From a checkpoint of a small class-conditioned image diffusion model.
Model: 4.86M parameters, 32-pixel images, arch dit, norm rmsnorm, activation star_relu, moe expert_choice, layers 8.
Training: muon at rate 0.028, 5600 steps, batches of 64.
Rows from block 4 of a small class-conditioned image diffusion model, named by matrix and row number. Rows with one number belong to one neuron. Each number is 500 + 40 x the weight over its row's rms, rounded and kept within 0 to 999. All counts start at 0. Numbers have three digits each.
After each neuron's rows are labels from the 100 images, of 14976 (inputs lightly noised), where the neuron reaches its highest value: "top examples" is what is common among them; "patch colour" is the nearest of a few named colours to the mean colour under the peak. Only what is clearly more common there than usual is listed. The data: photos of arthropod specimens (BIOSCAN-5M). In brackets: how many of the 100, against the usual share in percent.
# fc1: MLP up (model.blocks.4.mlp.fc1.weight, 768x192), inputs 0-63
# fc2: MLP down (model.blocks.4.mlp.fc2.weight, 192x768, transposed), outputs 0-63

fc1.749:597477425480504504461545439479486568485469481474585491521521510471487473483521475463571474509499516527450513498506552548474456491510565540519501494503536485538469466512436456496440550501527512
fc2.749:463515539483430511463495522483573499505487501502505490489556490530574571516521558502518534405512436469495521506508507501498488509600499540497516536489513500492472531528579520491513459469496474
top examples: order Hemiptera (42 vs 11.3)
patch colour: grey (47 vs 7.6)

fc1.388:503472517534487496464523451514471495503445471519495488531504449533471509516504489462518591589502545472530493561494513519602525457528481462478423486450523554476523517435461521460522451537462513
fc2.388:471546512532483497499528492468439533469445568483442556477512591453503529460544420505531532485566494508538502485529554491539511451468456440573555540488480438510481494543466470467585518430522484
top examples: order Hemiptera (58 vs 11.3)
patch colour: grey (51 vs 7.6)

fc1.683:512410520433533473435534490455502500538409573470500577491441498476510475488478509470439471527483543481454526529450526488514415465478483537479466486513434452506460474472468487529436553498501459
fc2.683:493540460548589492478462493476529484519492552540545544513547478555480575566492473471486533493543586497473444441484665441518495491416470470510504482516509556519497502450492506464507476576485510
top examples: order Hemiptera (31 vs 11.3)
patch colour: grey (56 vs 7.6)

fc1.79:514522505487580509495602494512560538507507509460524495506592562556496475532477547531506512505533520467459539445509498443521476456517502589480486393482566475477412440500467579490489552468419497
fc2.79:503522600464512543479533472486517452498539477391471482578473459534490521505530481479568445526464458474480516456511486554543415473526531490530493549439438540493495512532505532503499414610561501
top examples: order Hemiptera (35 vs 11.3)
patch colour: white (64 vs 31.9)

fc1.684:557513549452503483481575545499428490478502488495506511480497426479501491541566520534484561607519511481493509483414469447471526411513498437541478512477501453460527486522474608515530550547454514
fc2.684:479498519567504560485510576461482504490548547467452531510442491394483446546484509427495496537484608479534493538483530484438490457510506465517467523555522442548553477497456493499552472547511474
top examples: order Coleoptera (43 vs 16.8)
patch colour: black (39 vs 0.7); brown (26 vs 3)

fc1.408:494534483496469529474502506476487474504520573515532486479498495463480488518475474528529554495502517454478519471360505496503503477358489411496467482496474503465564542478480550515485519489496535
fc2.408:517550570476475496526509541475426515436513550443557440514576432518480488547504395540523516506495482473447476459518575484449562468485503548545513544515496464541517537584467504443573449535476444
top examples: order Coleoptera (64 vs 16.8)
patch colour: brown (59 vs 3); black (41 vs 0.7)

fc1.143:456449517479523492436571486464540518519448442539508531510481462525502417534465476510458485511454491488421578504508564493540453567495510506548520487505512512554478600474500503562512538467516510
fc2.143:457546560495537555564485505537532499515533493535471529450509528517510488585544585490553455479545440498420562445495573466458480585452555455504430533444494511515502501503553522484488481512521519
top examples: order Hemiptera (36 vs 11.3)
patch colour: grey (29 vs 7.6)

fc1.397:503503479496482489494524526574498493516532543446454491475460453447455529491595496480482517490491520410520483424526547504490495429533544511465496543460486472504533497485529539405539519477445491
fc2.397:494495499516495565543439510505483512516460497544615540517508459481521570503514460518484422466483514569488470469512508358483513476543477565499485572542450526463467514462450471514490538494509428
top examples: order Coleoptera (40 vs 16.8); order Lepidoptera (26 vs 7.3)
patch colour: brown (43 vs 3); black (26 vs 0.7)

fc1.294:558401498444477443465540441441441524551417558500489419475570500468549444467538498542550484530507495527474588500516582465443450511506561531425518525529489499492477493481490473507615499541519498
fc2.294:468539504449560582558516513518527460515518513514520518440444521490427578515503562447484496385486497471461536494531558476451450539450516452483521508540428555548491535535421479512554498458493517
top examples: order Hemiptera (30 vs 11.3)
patch colour: grey (61 vs 7.6)

fc1.515:487494446586493513389536454530500498496449521435472477552496511492550511520537476464407527499569468501456457468538524576504511499537501522494442525497425373494477499471531471526527556464523499
fc2.515:452466468498543504419485440459426502558491466499518466465539482530536511432509519555558521472508555486458529529512532474497558483537495452515523506534475560488522456507493448555472448586488488
top examples: order Hemiptera (30 vs 11.3)
patch colour: grey (82 vs 7.6)

fc1.723:473483513540485540423584437518515477500440495530545492498440493519490436498545490528525534541497557500465585557528547479505484525491458546476522432561509521480527572472461539500534475466535492
fc2.723:457555486494498566549439493478464502492481462543456492421502482487467453526511556435543541497545381454433507525530513454442449500493495464522507470523545479502500499543494511536493509499523485
top examples: order Coleoptera (79 vs 16.8)
patch colour: brown (97 vs 3)

fc1.406:494463452469467502511514440470560460502472453468538520468467485488575445430497507480482511513521546525490500526505527517524521433494494442472480488548467503545491494483503454485510482549584483
fc2.406:412535502512444528551549496526497475543484494501501510442424573503525512492506512468480567466477429451512500502506510472483476465473507502526477568484465481495479494555419449537499483448524522
top examples: order Hemiptera (38 vs 11.3)
patch colour: grey (54 vs 7.6)

fc1.751:479515437474485461528555481444594544505460444511505509502503488508462420462524544521530556498536478493409523528430516497469501508486510514492535571527500507561556461438539508494515556458415460
fc2.751:514518502468548552567510525494527527452533547521524502480566575524515551473506505464416507445524420539481543478474504528416530485509523482573420471444522564498507513529429542433495462544463562
top examples: order Coleoptera (45 vs 16.8)
patch colour: brown (53 vs 3)

fc1.284:522481463515501487520519511509535545493485511531453517510378453446533562420532485519510433472477534542481465467483507554475468508446429499508513532499512477550474468481514563485512531510456422
fc2.284:476537431476436426515450530482424469486513564459479541535435494513467468591449496554461543550498493430516523460483531531498505537535489483458435517531515629503520473521523517465432536467456490
top examples: order Coleoptera (38 vs 16.8)
patch colour: white (83 vs 31.9)

fc1.100:462532476530558488465525505440516494504481451495511439546613495539534519505576553485515384513486457452478489499466528526500494470478531553520549470564508526506440547467438494492526424575416454
fc2.100:474508537547471500457509515471495519499550502484507498510438515484457428487487537500495440538506593519496546548518445434483489546558532504510495429439452451482455492592460529503523567563609475
top examples: order Hemiptera (39 vs 11.3)
patch colour: grey (59 vs 7.6)

fc1.55:503501520484496498507550470533467491560521455492522475564591524512527421447523488518464487502603576508534474517500468537523451456528474451427535501483493495434473480449480477464486520434499478
fc2.55:440552435447483452486543482482489495554553529465553501514538557534519410494527525528467520494480448429477475498523455440433470448541540583612449478507454441464432553540476474432508539522553501
top examples: order Coleoptera (44 vs 16.8)
patch colour: grey (47 vs 7.6)

fc1.64:505447522568524499510518502464510522551452509430487494434495503641490495470398528423494466535504540528437529474485489557504440475544560466538465435536550496538528456511423483454527470489492520
fc2.64:527572488529598487514496541419487535497513367470462499456518505532497461512523510512502456487473480517498510570452453531497439500524562516422540505472599565557495531554517497525516486517551528
top examples: order Hemiptera (39 vs 11.3)
patch colour: grey (33 vs 7.6); brown (26 vs 3)

fc1.681:487481543458471529468526501424467475562528531551552493543542504469479538494509498485502537491547541439470542456434512530515496505417489396499493497494479543488538542447444512505522441518501500
fc2.681:496568499475433461481503564454391548471499541490510485476564425496520498550513451525536526449461538485456438499501547470479564447522490501508553493540481477530504528538426511462549471478496456
top examples: order Coleoptera (61 vs 16.8)
patch colour: brown (60 vs 3); black (29 vs 0.7)

fc1.197:492498540473461527519523501559505534484501466499466521489520506479472499501466535607527562533441478483513443458487516481515490460574465575484604517529556474489472529517606527515488504467504444
fc2.197:448514443483528433509503467543550462477538539508504506526443450523495461576504461501473569518441498479552575494508494520494433479492476541563510393517502513513486556522484492466490489478575535
top examples: order Coleoptera (46 vs 16.8)
patch colour: brown (84 vs 3)

fc1.114:504601458522545484425492470562427519476530633532495535571466457545616531449464538545518460478494487474513537528535539513515546469533507465497502505429501535522535496503463471568438455511483613
fc2.114:446412496501473493520440524452484512445573459462510556482445516538528507465475551533552452546440551571470542500464568497472480611487507499446484520506531468480528508477528499504438542468532530
top examples: order Coleoptera (45 vs 16.8)
patch colour: pink (93 vs 56.7)

fc1.249:488515533478502511483570595489538439470467509523539491482491469529536453497471524561574513507523481479496531521393486544528483436570552454521488472420552510547491443543486574551500498523479436
fc2.249:453449544493496518485522549493465544483495460461456531494451474396433507519502518417508468546446443510498477502569571463437460475505506536507453530538473429494517473562551517454539512545568555
top examples: order Coleoptera (60 vs 16.8)
patch colour: brown (65 vs 3); grey (30 vs 7.6)

fc1.532:554526439590463550490512446514493489440565466503499514484491572502488438475530515491476445471467573525488563549445452485452481537504439572481523526523545518485430542513452471529501506470477536
fc2.532:565538479507530456433463483472545463497526506496488430467469539530509520586522521489500522467546532467450405522511483554440496466502467521548500554537506524485499529450580510500495456466483498
top examples: order Hemiptera (34 vs 11.3)
patch colour: grey (48 vs 7.6)

fc1.169:521538543479544458473531447482521468539501547498521524442472478470450493503459434422534568521471492461465542521511464449579525535590452474507458508532488528451535522448549462545512498559510506
fc2.169:482523456518544415469544524484440492525481467444439556511573552528538632511455451547519518489559488482454449484492547521563488540563434494449524486493522527446499527460519475505492476495544482
top examples: order Coleoptera (56 vs 16.8)
patch colour: brown (59 vs 3); black (33 vs 0.7)

fc1.182:516492516572493521515546494484455448515518563541489545519433470409505464545496477529465512469555494474457486447538554514527468510503578514532527446451495505518431578495576484495522455484520534
fc2.182:483458511517441522515542508572534496422557551519482567512458566493477476451486465536547539489514475514519529511495513437451500511489534485551461421467528443490499466558434462562471571511502434
top examples: order Coleoptera (37 vs 16.8)
patch colour: brown (42 vs 3); grey (33 vs 7.6)