python train.py --image_size=32 --conditioning="class" --arch="dit" --shared_expert=false --patch_size=[2, 2] --muon_scale="original" --batch_size=64 --epochs=1.8
Rows from block 2 of a small class-conditioned image diffusion model, named by matrix and row number. Rows with one number belong to one neuron. Each number is 128 + 24 x the weight over its row's rms, rounded and kept within 0 to 255. All counts start at 0. Numbers have three digits each.
After each neuron's rows are labels from the 100 images, of 14976 (inputs lightly noised), where the neuron reaches its highest value: "responds to" is what is common among them. Only what is clearly more common there than usual is listed. The data: photos of arthropod specimens (BIOSCAN-5M). In brackets: how many of the 100, against the usual share in percent.
# fc1: MLP up (model.blocks.2.mlp.fc1.weight, 768x192), inputs 128-191
# fc2: MLP down (model.blocks.2.mlp.fc2.weight, 192x768, transposed), outputs 128-191

fc1.577:158129187083097132141102170122135078122138129136119084143126117164137144128108112133133106124079099130143130144084134158136170113138136126146124134150116126143067117113151149139089152155133163
fc2.577:181120114112150139155128126121105101151104129108182132090129141099113147140099139086107162115125154151123100147153119109152148136150155140084096110102168097134103107127134078125103101167105121
responds to: order Hemiptera (66 vs 11.3); family Aleyrodidae (37 vs 1.1)

fc1.557:126098147107166144082131112122103118132132139173164084135124147132148114110109138152119135141141131152147142132083146117088076132130119112121098122146128105106126097179138145121143129138140110
fc2.557:109106147094088158123127125132152183152169090116112131118159144118157137172133111142083117180136090140126128128136109149148157164109130117147144113113110080161119100121123083092122124110160116
responds to: order Coleoptera (41 vs 16.8)

fc1.564:160118166134108138162107127132088125112099076168158099110145124122125127116115105141126123127145119128094158127151099125144126111100078129158136140137135146157105067140127151103160131150117183
fc2.564:158131119133150133124139105121102124124137123183137107168133135132095097149151121116146134099115129143112117139107111134137082092109092107071127119086119141151091093171136055123141112140145166
responds to: order Hemiptera (78 vs 11.3); family Aleyrodidae (34 vs 1.1); family Tropiduchidae (25 vs 0.5)

fc1.317:116152096142125154106140142132123114126127098157138115066139118085138109125118141110145146155138114082123120147082094137092173111161100119126129105146132137122173125187169171113115115134134109
fc2.317:148119151119079150147137105069132133132129115111090118126128120176134095117146145176121067092161125155122153168139124138119148101091114146137146099160105126105164128129114119109127124114152105
responds to: order Coleoptera (40 vs 16.8)

fc1.497:135112197135138095091105140109103161104118104128141123095108133114121142110138145170106089138126141068128149152120099133105141104127114138152118145098151104146130140151151088121133147156136155
fc2.497:126121140139136103132135112061145162154093118131164133116151127145120111106116174064138136173118144100211107104111124118146133111093154102166150128156141147133109108110147139130097152149107170
responds to: order Hymenoptera (50 vs 20.5)

fc1.454:120119109138149146105122128139106118127148095122136115081144132167090142118108100125106146111156109115101114112164109158122088109112117087176130146137153110130132149122144153116087140151135122
fc2.454:131139131127128122122140115131108133137113121151138124133118075096144113136127136137130085113120150126151103115114133111139118151097127133110119141109129147105103170091099151160147113097146112
responds to: order Hymenoptera (51 vs 20.5)

fc1.357:130152126147089151144120124122141133114129144121130148159111100164134122149073124114114141126138161126162146138173100103144139133111157134122149121086120150176111145164158109118150111116128092
fc2.357:112140156114193119118124091119152099127129164120109080110143129104119089135130123154131150135156109154130135130099126094069115146146124109085093141159079117124113067155145164134132134113123091
responds to: order Hymenoptera (42 vs 20.5)

fc1.687:118140140134159158118126185176105154130125134135177145111152134132107144103161119145147139117155128132140144100109103112120153131114142162147108108124132092171123113118158131134193153154126122
fc2.687:103127137143126176110140124149140105135134141147104132121150097159103104128124122122144116149107092146143118124151120140109150108110108097173169140136167087136138112112118117109118142100126120
responds to: order Coleoptera (57 vs 16.8)

fc1.93:129143175125078083163150090151091122119117135129138117156119143122120113141129101145129123127105108156147124128139159158147118122104107052122148124136112103112115118103116143136158135113150194
fc2.93:134101149117139125116127159151115122126159178166116106137126147123086118146112148117129126094132116151094146155094090131114125124141140075117087129095082118083139127126129104130172136129144125
responds to: order Hemiptera (43 vs 11.3)

fc1.664:108150092150114139104146114138120143125163102111151123085112066108121094143132134134117126170101115177102147150122134117127117107144152137108119108110126111125112130111134135132082107172147183
fc2.664:114144132112085110146135178146128093113098100128095131147145116105142143166124143139123187145123134142081145101164183159099110173135158158139146119163104107119088125107093117134140110090157129
responds to: order Hymenoptera (57 vs 20.5)

fc1.310:105107114146131126167132135143125158133098136145123108130110146100142132075149167126109179112147137093113096080160128128118153192161169116121133103173109156112107130149121146135137114081141103
fc2.310:153158089110093121104136093161143120157138162158126114123147151164134143182107167151087162113144123149133135132108154141120101129174153119111131104106088086141097159111137103187124136147084148
responds to: order Coleoptera (90 vs 16.8)