Weights of a small class-conditioned image diffusion model.
Training: muon at rate 0.028, batches of 64.
Data: trained on photos of arthropod specimens (BIOSCAN-5M), 195000 training examples, 1.8 epochs.
Rows from block 4 of a small class-conditioned image diffusion model, named by matrix and row number. Rows with one number belong to one neuron. Each number is 128 + 24 x the weight over its row's rms, rounded and kept within 0 to 255. All counts start at 0. Numbers have three digits each.
After each neuron's rows are labels from the 100 images, of 14976 (inputs lightly noised), where the neuron reaches its highest value: "responds to" is what is common among them. Only what is clearly more common there than usual is listed. The data: photos of arthropod specimens (BIOSCAN-5M).
# fc1: MLP up (model.blocks.4.mlp.fc1.weight, 768x192), inputs 128-191
# fc2: MLP down (model.blocks.4.mlp.fc2.weight, 192x768, transposed), outputs 128-191

fc1.300:103130096137162117099167125151137156154150130088128174099122121152162129150087181120114119153119137136095075137118128152129116118139121140170099102138108110115155095100105180136136157115085180
fc2.300:095122131093072136102118154120153142123132149131120130120115106179103139136143079125088131090143111126109143140156173133095150138114123153164105144156167124106120124094098169104125126196082123
responds to: order Coleoptera

fc1.98:115114096129115115162147096132129193164125127145160150105063125095137178096116130088120150096163147134150116144133136146124119134124130129150159095129098154163096115146131137086123139098118138
fc2.98:167136113136158137126138132080090165105162121124141118114099114086170124141110062080092133149077097071132126126125111104124144139131165130111143156108086125164143166122130103136116126126122094
responds to: order Lepidoptera

fc1.471:139102164110087135143109092129129161167080120078155078150152151131091112144094105098125128109111131140127146139099122135139140077104131113135121072180155144086114082130159133107115110121126078
fc2.471:109125120103131141124153096181123119137137118194121153168115143130081124157136161152094089097036146116157073131164110134077136158140128149158166159102194214136144118124120128110110111093117146
responds to: order Hemiptera

fc1.100:144123135130156117167147147147116110138148131078148174152144146119107130169125088138133133134178114129164153119123140123073168123179137132120154142170131102167140077124119131096153107126139090
fc2.100:092135144106135082121117136124149115123126122110132159118139108105099159152093098109105182099058095134123136144125151149110150111159125136135153146079198092098137161089129129162116148142140123
responds to: order Hemiptera

fc1.515:167143154120089149160140147151165133138112125124127163155152080152152164150135134153095145144113093146097139133128120095108156104124081113119092149145145129161105132123113129108134131120123141
fc2.515:174132116149110111162119139095152142123124113122152105164133085118133120099132127150127153096164144179118176147136134128123103120093122135088093094163091067101162161147128121092156133145097143
responds to: order Hemiptera

fc1.24:154112152137098124152125071126140106127119161090145134156109101119121128147157128130106144119135165093128151139124125061150166126104135154127166121113113105089112107158182061121142147130150125
fc2.24:148128132124127153107141072161149147149107134141153142137112115129130132137124097157139162144135088106156097104138125143081133121097139123138100093148137087132139109138123120117109143084144136
responds to: order Hemiptera

fc1.684:132159152141108145091152132132152128173147134121119101146092112151123163121112106116150130129096142124134130103152138154133166122121135137143144119131100146148141153078150147124155112076135102
fc2.684:110119093155161140108140140132118118143118102094100106169117107119106147095154102155103119150105108135113119122104129142113147150112147107134097145113119074128132100088081139122106130126059088
responds to: order Coleoptera

fc1.647:174144069151115173175136168115124173112119118121126145109137155160132136126123087094102152140124136189119123124121120127124143134119105107159167143121183125118121088128156149086180128094138093
fc2.647:194126123105182129175117128136145102135092123143126083102132178119132155125136149115113126124128143114103162081149148083111124078090094049101140136118126100110143135131119135140131126161124134
responds to: order Coleoptera

fc1.163:136158135131112107153137125166093138084141106153151110110133086109077101114127186112130148175120075131119186184165186136114101147164142140102111114128116132163129133130114158136132116107119106
fc2.163:144126131154115129109123111169096122123147126124154171180120133063145107135128108138091117141092100143111178144120128145085136141135180133113137155107132125115160150101160144096163121137141112
responds to: order Hymenoptera

fc1.491:147138126129088090135127142108144131132073083130139134136092130138146143130146116139128110141135111125120117149125109170134193086102088104127153146137152141104130123125140111121088108114148097
fc2.491:120136130104109113112118140177117181157096163112133099149086149135141123119126134140149108129092166106144153105124137148187124129134129126093143141155124082086127217101099138122126117157130115
responds to: order Hemiptera

fc1.699:105152167159174121125087106130192146136100135162170148116125120123101166139154101120174129118144134103113127122113103110104133109106131117100154107164108120116038088126090157120147139112117169
fc2.699:091121119144150139112122115153163141130128140112096100135103125117162110146094157135151160148130112160106122150169129104158128181149157098129128151115176116128151167149104125123080132082119140
responds to: order Hemiptera

fc1.129:171137171128167102169119064111144153133134135138131128106096094142134154111145105119127199145091089103097148147142133142102127064192125130126138134143175127119154069144159157132124128120108136
fc2.129:167126127121175137155121128139133144148089117114138147135091110126124120151153143164189180123117107084103102118130136099124154068111109118090175135137144114116130115111152145148138128102138126
responds to: order Lepidoptera

fc1.308:098110129136091146128142088148154169178149121125152137134127116114076110139142101161118102126125155051102130170131138104126127115106106141131137112108076150142152138098111126150096122147126106
fc2.308:121129118135142126131130097110154139131152138123176163184127111095127110100104161160154129121146135131129121143136169126179132111150153142128118119131124107169133132074140083099163106090095107
responds to: order Hymenoptera

fc1.236:124140129106112124137117121095205102112069133073152159157125140136106151112122100130118145107122117095091103134134120162153127102125144091144105155170143104097088092136131132109136102116115128
fc2.236:114118132093164124125137119124163120122119137098114053174086142176105104132126125151127151088091136144150091125117137125130133158125126120127116142112178141126149132130074117142125132111105166
responds to: order Hemiptera

fc1.697:122118135124178116131120122160074148095113111064130121087146163093162133174100146113152137102191151127154054136115126127148119122116122115139170064148114148104146134150120082124139125123157097
fc2.697:112130123099154114097137130098153160140097107120132176100152146124078180128156118114177160156081089128156159113106122119101149112119122171148137196075177099164100117149129149174106121149123157
responds to: order Diptera

fc1.660:136140119161118123142140105139159092105139075129131135139167121113098134152118125142115129126140135120129114156139109131123088108150148112076098140160150111121105092154093129107142161167126117
fc2.660:087116129127133141126137090111106106138138141111131124141184100161139156129147128157132120129113131115144148112173130113112142119163149137119172123114193125107155118136156097141113116131103148
responds to: order Hemiptera

fc1.526:130129112129093130107107134111145075132094091129089130127124139078105132117149131118143145136131134106145199141120197110160141141162108124098141136164161114132097149139119124147147103166124166
fc2.526:142127103067079137098134063123131111140057135113156130164093104097153117152127122104115115146116093134161064122138132120094126139140105120142108127138150126119171123158112154133125139126120108
responds to: order Hemiptera

fc1.66:138150154129142109132138143111138122108145140155128110075121096147147137115129140110154114130133113120127117146149186144146127147198111136113121119159103140124095120110134101094120146117118119
fc2.66:129110150165129142146136118093134134141114092117118129127147108079104088144157134110114117136140125126130125174156142137116117135132129096093155105134114131180136118122112177085136119130126117
responds to: order Diptera

fc1.210:127147097115137151159135096075171132119120101116120132109149104120157122114092132081111138123100150150091110094110127122127146181101119131118119162124151150112120154133118130077144161131131126
fc2.210:111143130151119078168138114100120094130131110125134132119109154159146116159175123122127132165140195103136139142177159118135113140153137133172116127074138067110119139117137135069110137097138141
responds to: order Diptera

fc1.223:147115154127161135110153156144110125121153122114099117103130119155112148167107119157120190116131116152162141112142128131112147119112143129121120150116133135161196132158181140110096151114165064
fc2.223:174106112132127159127127142129127080132121163165105171146087133094093114097157114138160130163105151132118123144114091135146132119132153142172114177130143124134106152093191106157100126140130121
responds to: order Diptera

fc1.335:109092059133104144134088121089111155141126067101111151116149130120104114124107130116088114124141094172102161115134092144130169111105107140088139068119142134110110165122138102096139168144128135
fc2.335:114141122092167119096127134133123169104117125133103099164136090143126158085109141119129115103121155094146138123145150174112140147089149135143119107130132126117166133105179138180092126090136117
responds to: order Lepidoptera

fc1.532:137171194144107133145126096136138116129065109174126068125111147139094131126078128121140123140122118134129110121112148105164149110114078112155169128157145156112115110141158096131150131119120149
fc2.532:129128137104153096140122119125106128106101117066139135145130136138090112122191116152108127134168136092146109148122115132095115166068066144101135129136166177120148155172112136085149094122118093
responds to: order Hemiptera

fc1.124:101146131155094117111166117131121131124127092115109148134149135177132104115114155181136115082152114111131115092095111104133160137109125125141124096109119134105183160088112140126123090139155142
fc2.124:151119127162120167140105134151115129119130124078150134142126141107158118107076126163125131176187124120115159105127108142139116113120179126127123115110155151093103088126124157130083140129159070
responds to: order Coleoptera

fc1.284:094138129171131082138120091079144138112129108112175120082103128109083110169139118127170095104134144132136100133170154199124148129114143113116150086154098116124148125140124126109087130133142117
fc2.284:128120136100114141098108127074139123123153124170133105076097122121117148097055121153179115149128101145102108134111154127110112145149144099100148157117169103103172144106103123142140125115145135
responds to: order Coleoptera

fc1.412:176154155116148147155103139129118076120148177118137120103134115122168148124130182135113152150112125150141104144107153155154108135120120114115103117154120096104111111111136142131100098144136121
fc2.412:164134150165091104136129128111138181163148141112144141119106098121187151160130067138096176104132115151119174132126129153139133124117140099126110166144116074127149116148048115119157144128132125
responds to: order Hemiptera

fc1.64:116095128105147101148124121120131169115134071089098124125167121111113166149095123127123131107128120136116120118107150141159166116159084129143140097145127087130115131152097137153107136120135125
fc2.64:139127126112130091120131134118136140124080107145114126093120116114130127116142045101164133123142117148124128127109106129081132115165124110147105155085099163148120144103114169096136175100129160
responds to: order Hemiptera

fc1.633:109111103153105090129135112111112106108157130114156139133170146110094128137111135186168154110148165106131156139106100125141149157131115118115157088108147168144143115187123101145085137129129139
fc2.633:092148138101150144146142142117148125118116143124128152126135081165112090154163088160164133127152118152130127163107122151139173100173128134091153186107061111145111129106099081122106116158146108
responds to: order Diptera

fc1.294:150112126127112142141103157131159166081135120092099151120134122133140081120078107130094144115156089129129145147150150095115066123181136130121113124112121131133120134081107100105101115101149164
fc2.294:169135128173113166102135119101173177122134158098164106167120131148156142109176125142151113149097129118116152115102157137110089168084156098095149124146148117143141135100133153131144123105152088
responds to: order Hemiptera

fc1.89:139100135147139140098141146147129142206133123089166121137115091130106143131124099129140113137120112123154136133135146158121175133133124139173131118112095128138116141092124144120109128073145089
fc2.89:130159098140162133094130127128124137139124088100121101181108116132083129101131145134112114132116173121162132121154116132104123107152162089170114121122146114086157116123127095150117111150104113
responds to: order Coleoptera

fc1.650:162107080104100125142106127129154113107119110125144112102132168098182137134114169168115189083115178125164095155164118118110126116160080122153137127113144135141145130130069133114109148164119119
fc2.650:134130142129085163097139103138143133136160092096151135137162158126148119116111108120126121143134097123151187121143116127145126176163104142140165120117102114143184147142149127128068150137105140
responds to: order Coleoptera

fc1.487:124105173131138154136108109090117098111136115073082124134109154112150124007115093104160174147117129131127114108207137143138155139143122124140128173120105135092110083125128145092104121092135149
fc2.487:110135118105154121129136127080131069133132144126126170119111149139164184120142101106088100138133157123140123123143112139109142130106109087154138161159139134168125157126162125119121131144099129
responds to: order Diptera

fc1.709:152128189176162166177136125096151082117156171092136125095152115146139136122112142100122132124130116091157120110156119111129113140115155093130113114139114103118143137120154116135105153132145111
fc2.709:170093137118121150126140180130122113134117112136153151119103105115093135102110083097130161135136086109139151124122109133166119103110145148122105105118146123124094119118169110137154122101120152
responds to: order Lepidoptera

fc1.388:154103131120134132109135092037098104169124168098155106069159130115112143150132125120128119144135081182153143146127153137132175108155135150122135139167125115103105147117124122133117119182136126
fc2.388:188158119130147150113113090147150112156169137125163135119102111092100115099136140156116102141083141178147130135136141146062107127142131118097103137106126127127129157138147129138157131132128154
responds to: order Hemiptera

fc1.318:150124147115172141179127098152125131120123122144097094144098152121126151133124054144136131145105073137122145121178117104140134123105096116101119105121147152082136153124128150132139133212179136
fc2.318:137130125131115126137127141135167135126129119134100127125112152143139137157125125108145175155145127101085105110106087134140132141153144120085113187118130123057148128097112113173123136134118107
responds to: order Hemiptera

fc1.143:105124099094129162134103127145121126114130168158124143153138160123131073119085123137151132163103124085156118114087124213149106131126167127095111124137166122138126123124122105130136147117138122
fc2.143:152120129169144174107135151072176132119110143125153139145110101130160134139131143137166104138083169094124148110132093134147147167126165118132113111119148125144096091128108149137105145100142119
responds to: order Hemiptera

fc1.406:179127147115104110142125171101114119134106157151112119133113127134144152096118130153112131145144073129092183168071122154124100132148147093067142161112189144145103123118171114113107131115126162
fc2.406:144118122126074119096107098107132181144139142136151111153126099131117111135157116114113139126063157145128160148140163142107152110103151154053096161140118127118124125110126153145143114162124126
responds to: order Hemiptera

fc1.683:130136088117150122117116128130098147106104123134166154102139133128133081178161109174129159129118116103110095183152101116154138102133135124109147094149120129113116128106109147136110130134131137
fc2.683:163120116116099122108117147122140129127156116135128119127121108135113127082127162178140156116136075202118124115151105126074114154135164155139090136152134095110109125110123153149148101072161148
responds to: order Hemiptera

fc1.501:122152122119100159107136098128114156118111088122146120158156079090177122114087153152136158144144086111106147164122114134134166114143158121110115126116119100126104158158139117149102153124130107
fc2.501:073145118118141133135121146110138150102085116132118136137078121154118125147086104097090115044135133126119122139157117115139155145123146117127140126115190153128174179168105196124117160122154136
responds to: order Diptera

fc1.79:127139114123144116136141104071162109143093101087128095124126182117132124141115146108151105116117112152122120133138128121135123145147118149126092121111119131090145125124125075146073137129135106
fc2.79:102126158117159128118126108170105136116109127136127147104137146110087085178186102121124145137128106119117158120179127125108143118162113070119138121114134112095129092119120116119164134114147125
responds to: order Hemiptera

fc1.371:164102072151145119102150129124113166131159109150146111171117161187140141150174108148138133130117151103140118120156082149153144153131094111136136107151085184119118142149148160150124142114098108
fc2.371:166116134137098120137109178090085078116119153094102121113124175117157142079122139133172142101153111163141088117152072139139131112172154108107129125122105128112142139138116110171095160122118147
responds to: order Coleoptera

fc1.248:176130071125091124116119135130140122140088111115092120139137116158166131127100104139130117154107127119112127081113097112116120094151092144140108139128143100131132114113126167135122125098166162
fc2.248:156141151141117197119128128164105123137128099140128160168110138104155128116088110132128133188106154152137104120106150119101133101130097112121132123144147141103115099095129125149109143149148127
responds to: order Lepidoptera

fc1.749:117143090158070131122056122118149115076053137152166114120132142131131158110099116133095110144116118149098162150128098139127116121139109117126122185130158165155124122128156135110120170126130144
fc2.749:185124124153128138134142129120145107126083138094110103120151141133105126148146141170130100141135153123100135123152116120188126165133107096043169093158104102118160151120175165127163136187115078
responds to: order Hemiptera

fc1.232:118149104122150121128129122111095147135144093116168112171123150118091166157085146127121118112102089131128119118103144119140157165097084108145101106159152124135081140122150152178105154117141104
fc2.232:114125141124145132103130107117139127113142109155133121160105088120109200079138087139094105121102140152130136150097146110125137127129122102124110103102087145183092133134129126158150118107129141
responds to: order Coleoptera

fc1.553:126118146125175174148128167120146136125147116104135133109125142127141099134146147142154105099116114143097125153112130080102112161139124144132142116151138108105139110100145137098145128145110102
fc2.553:104139114147120101170116160138119155128201100115139120106104148136125105113119127152113101133122156145124157159057053128117143145152107133138100142084092135136139163092163140117142125133117136
responds to: order Hemiptera

fc1.43:110079109109107094109047112130153135127107160127117116124121123095118161132094148119141103097118125107158149101113140115145110148155119137094118135125088158133124135102140150117107166158131122
fc2.43:166132125156115138120157128074123147126135093127108141124142133114125147176124126112091109105137113079106141116127128132181125172106113105121160093142128175175154106146124165153100098084158083
responds to: order Hemiptera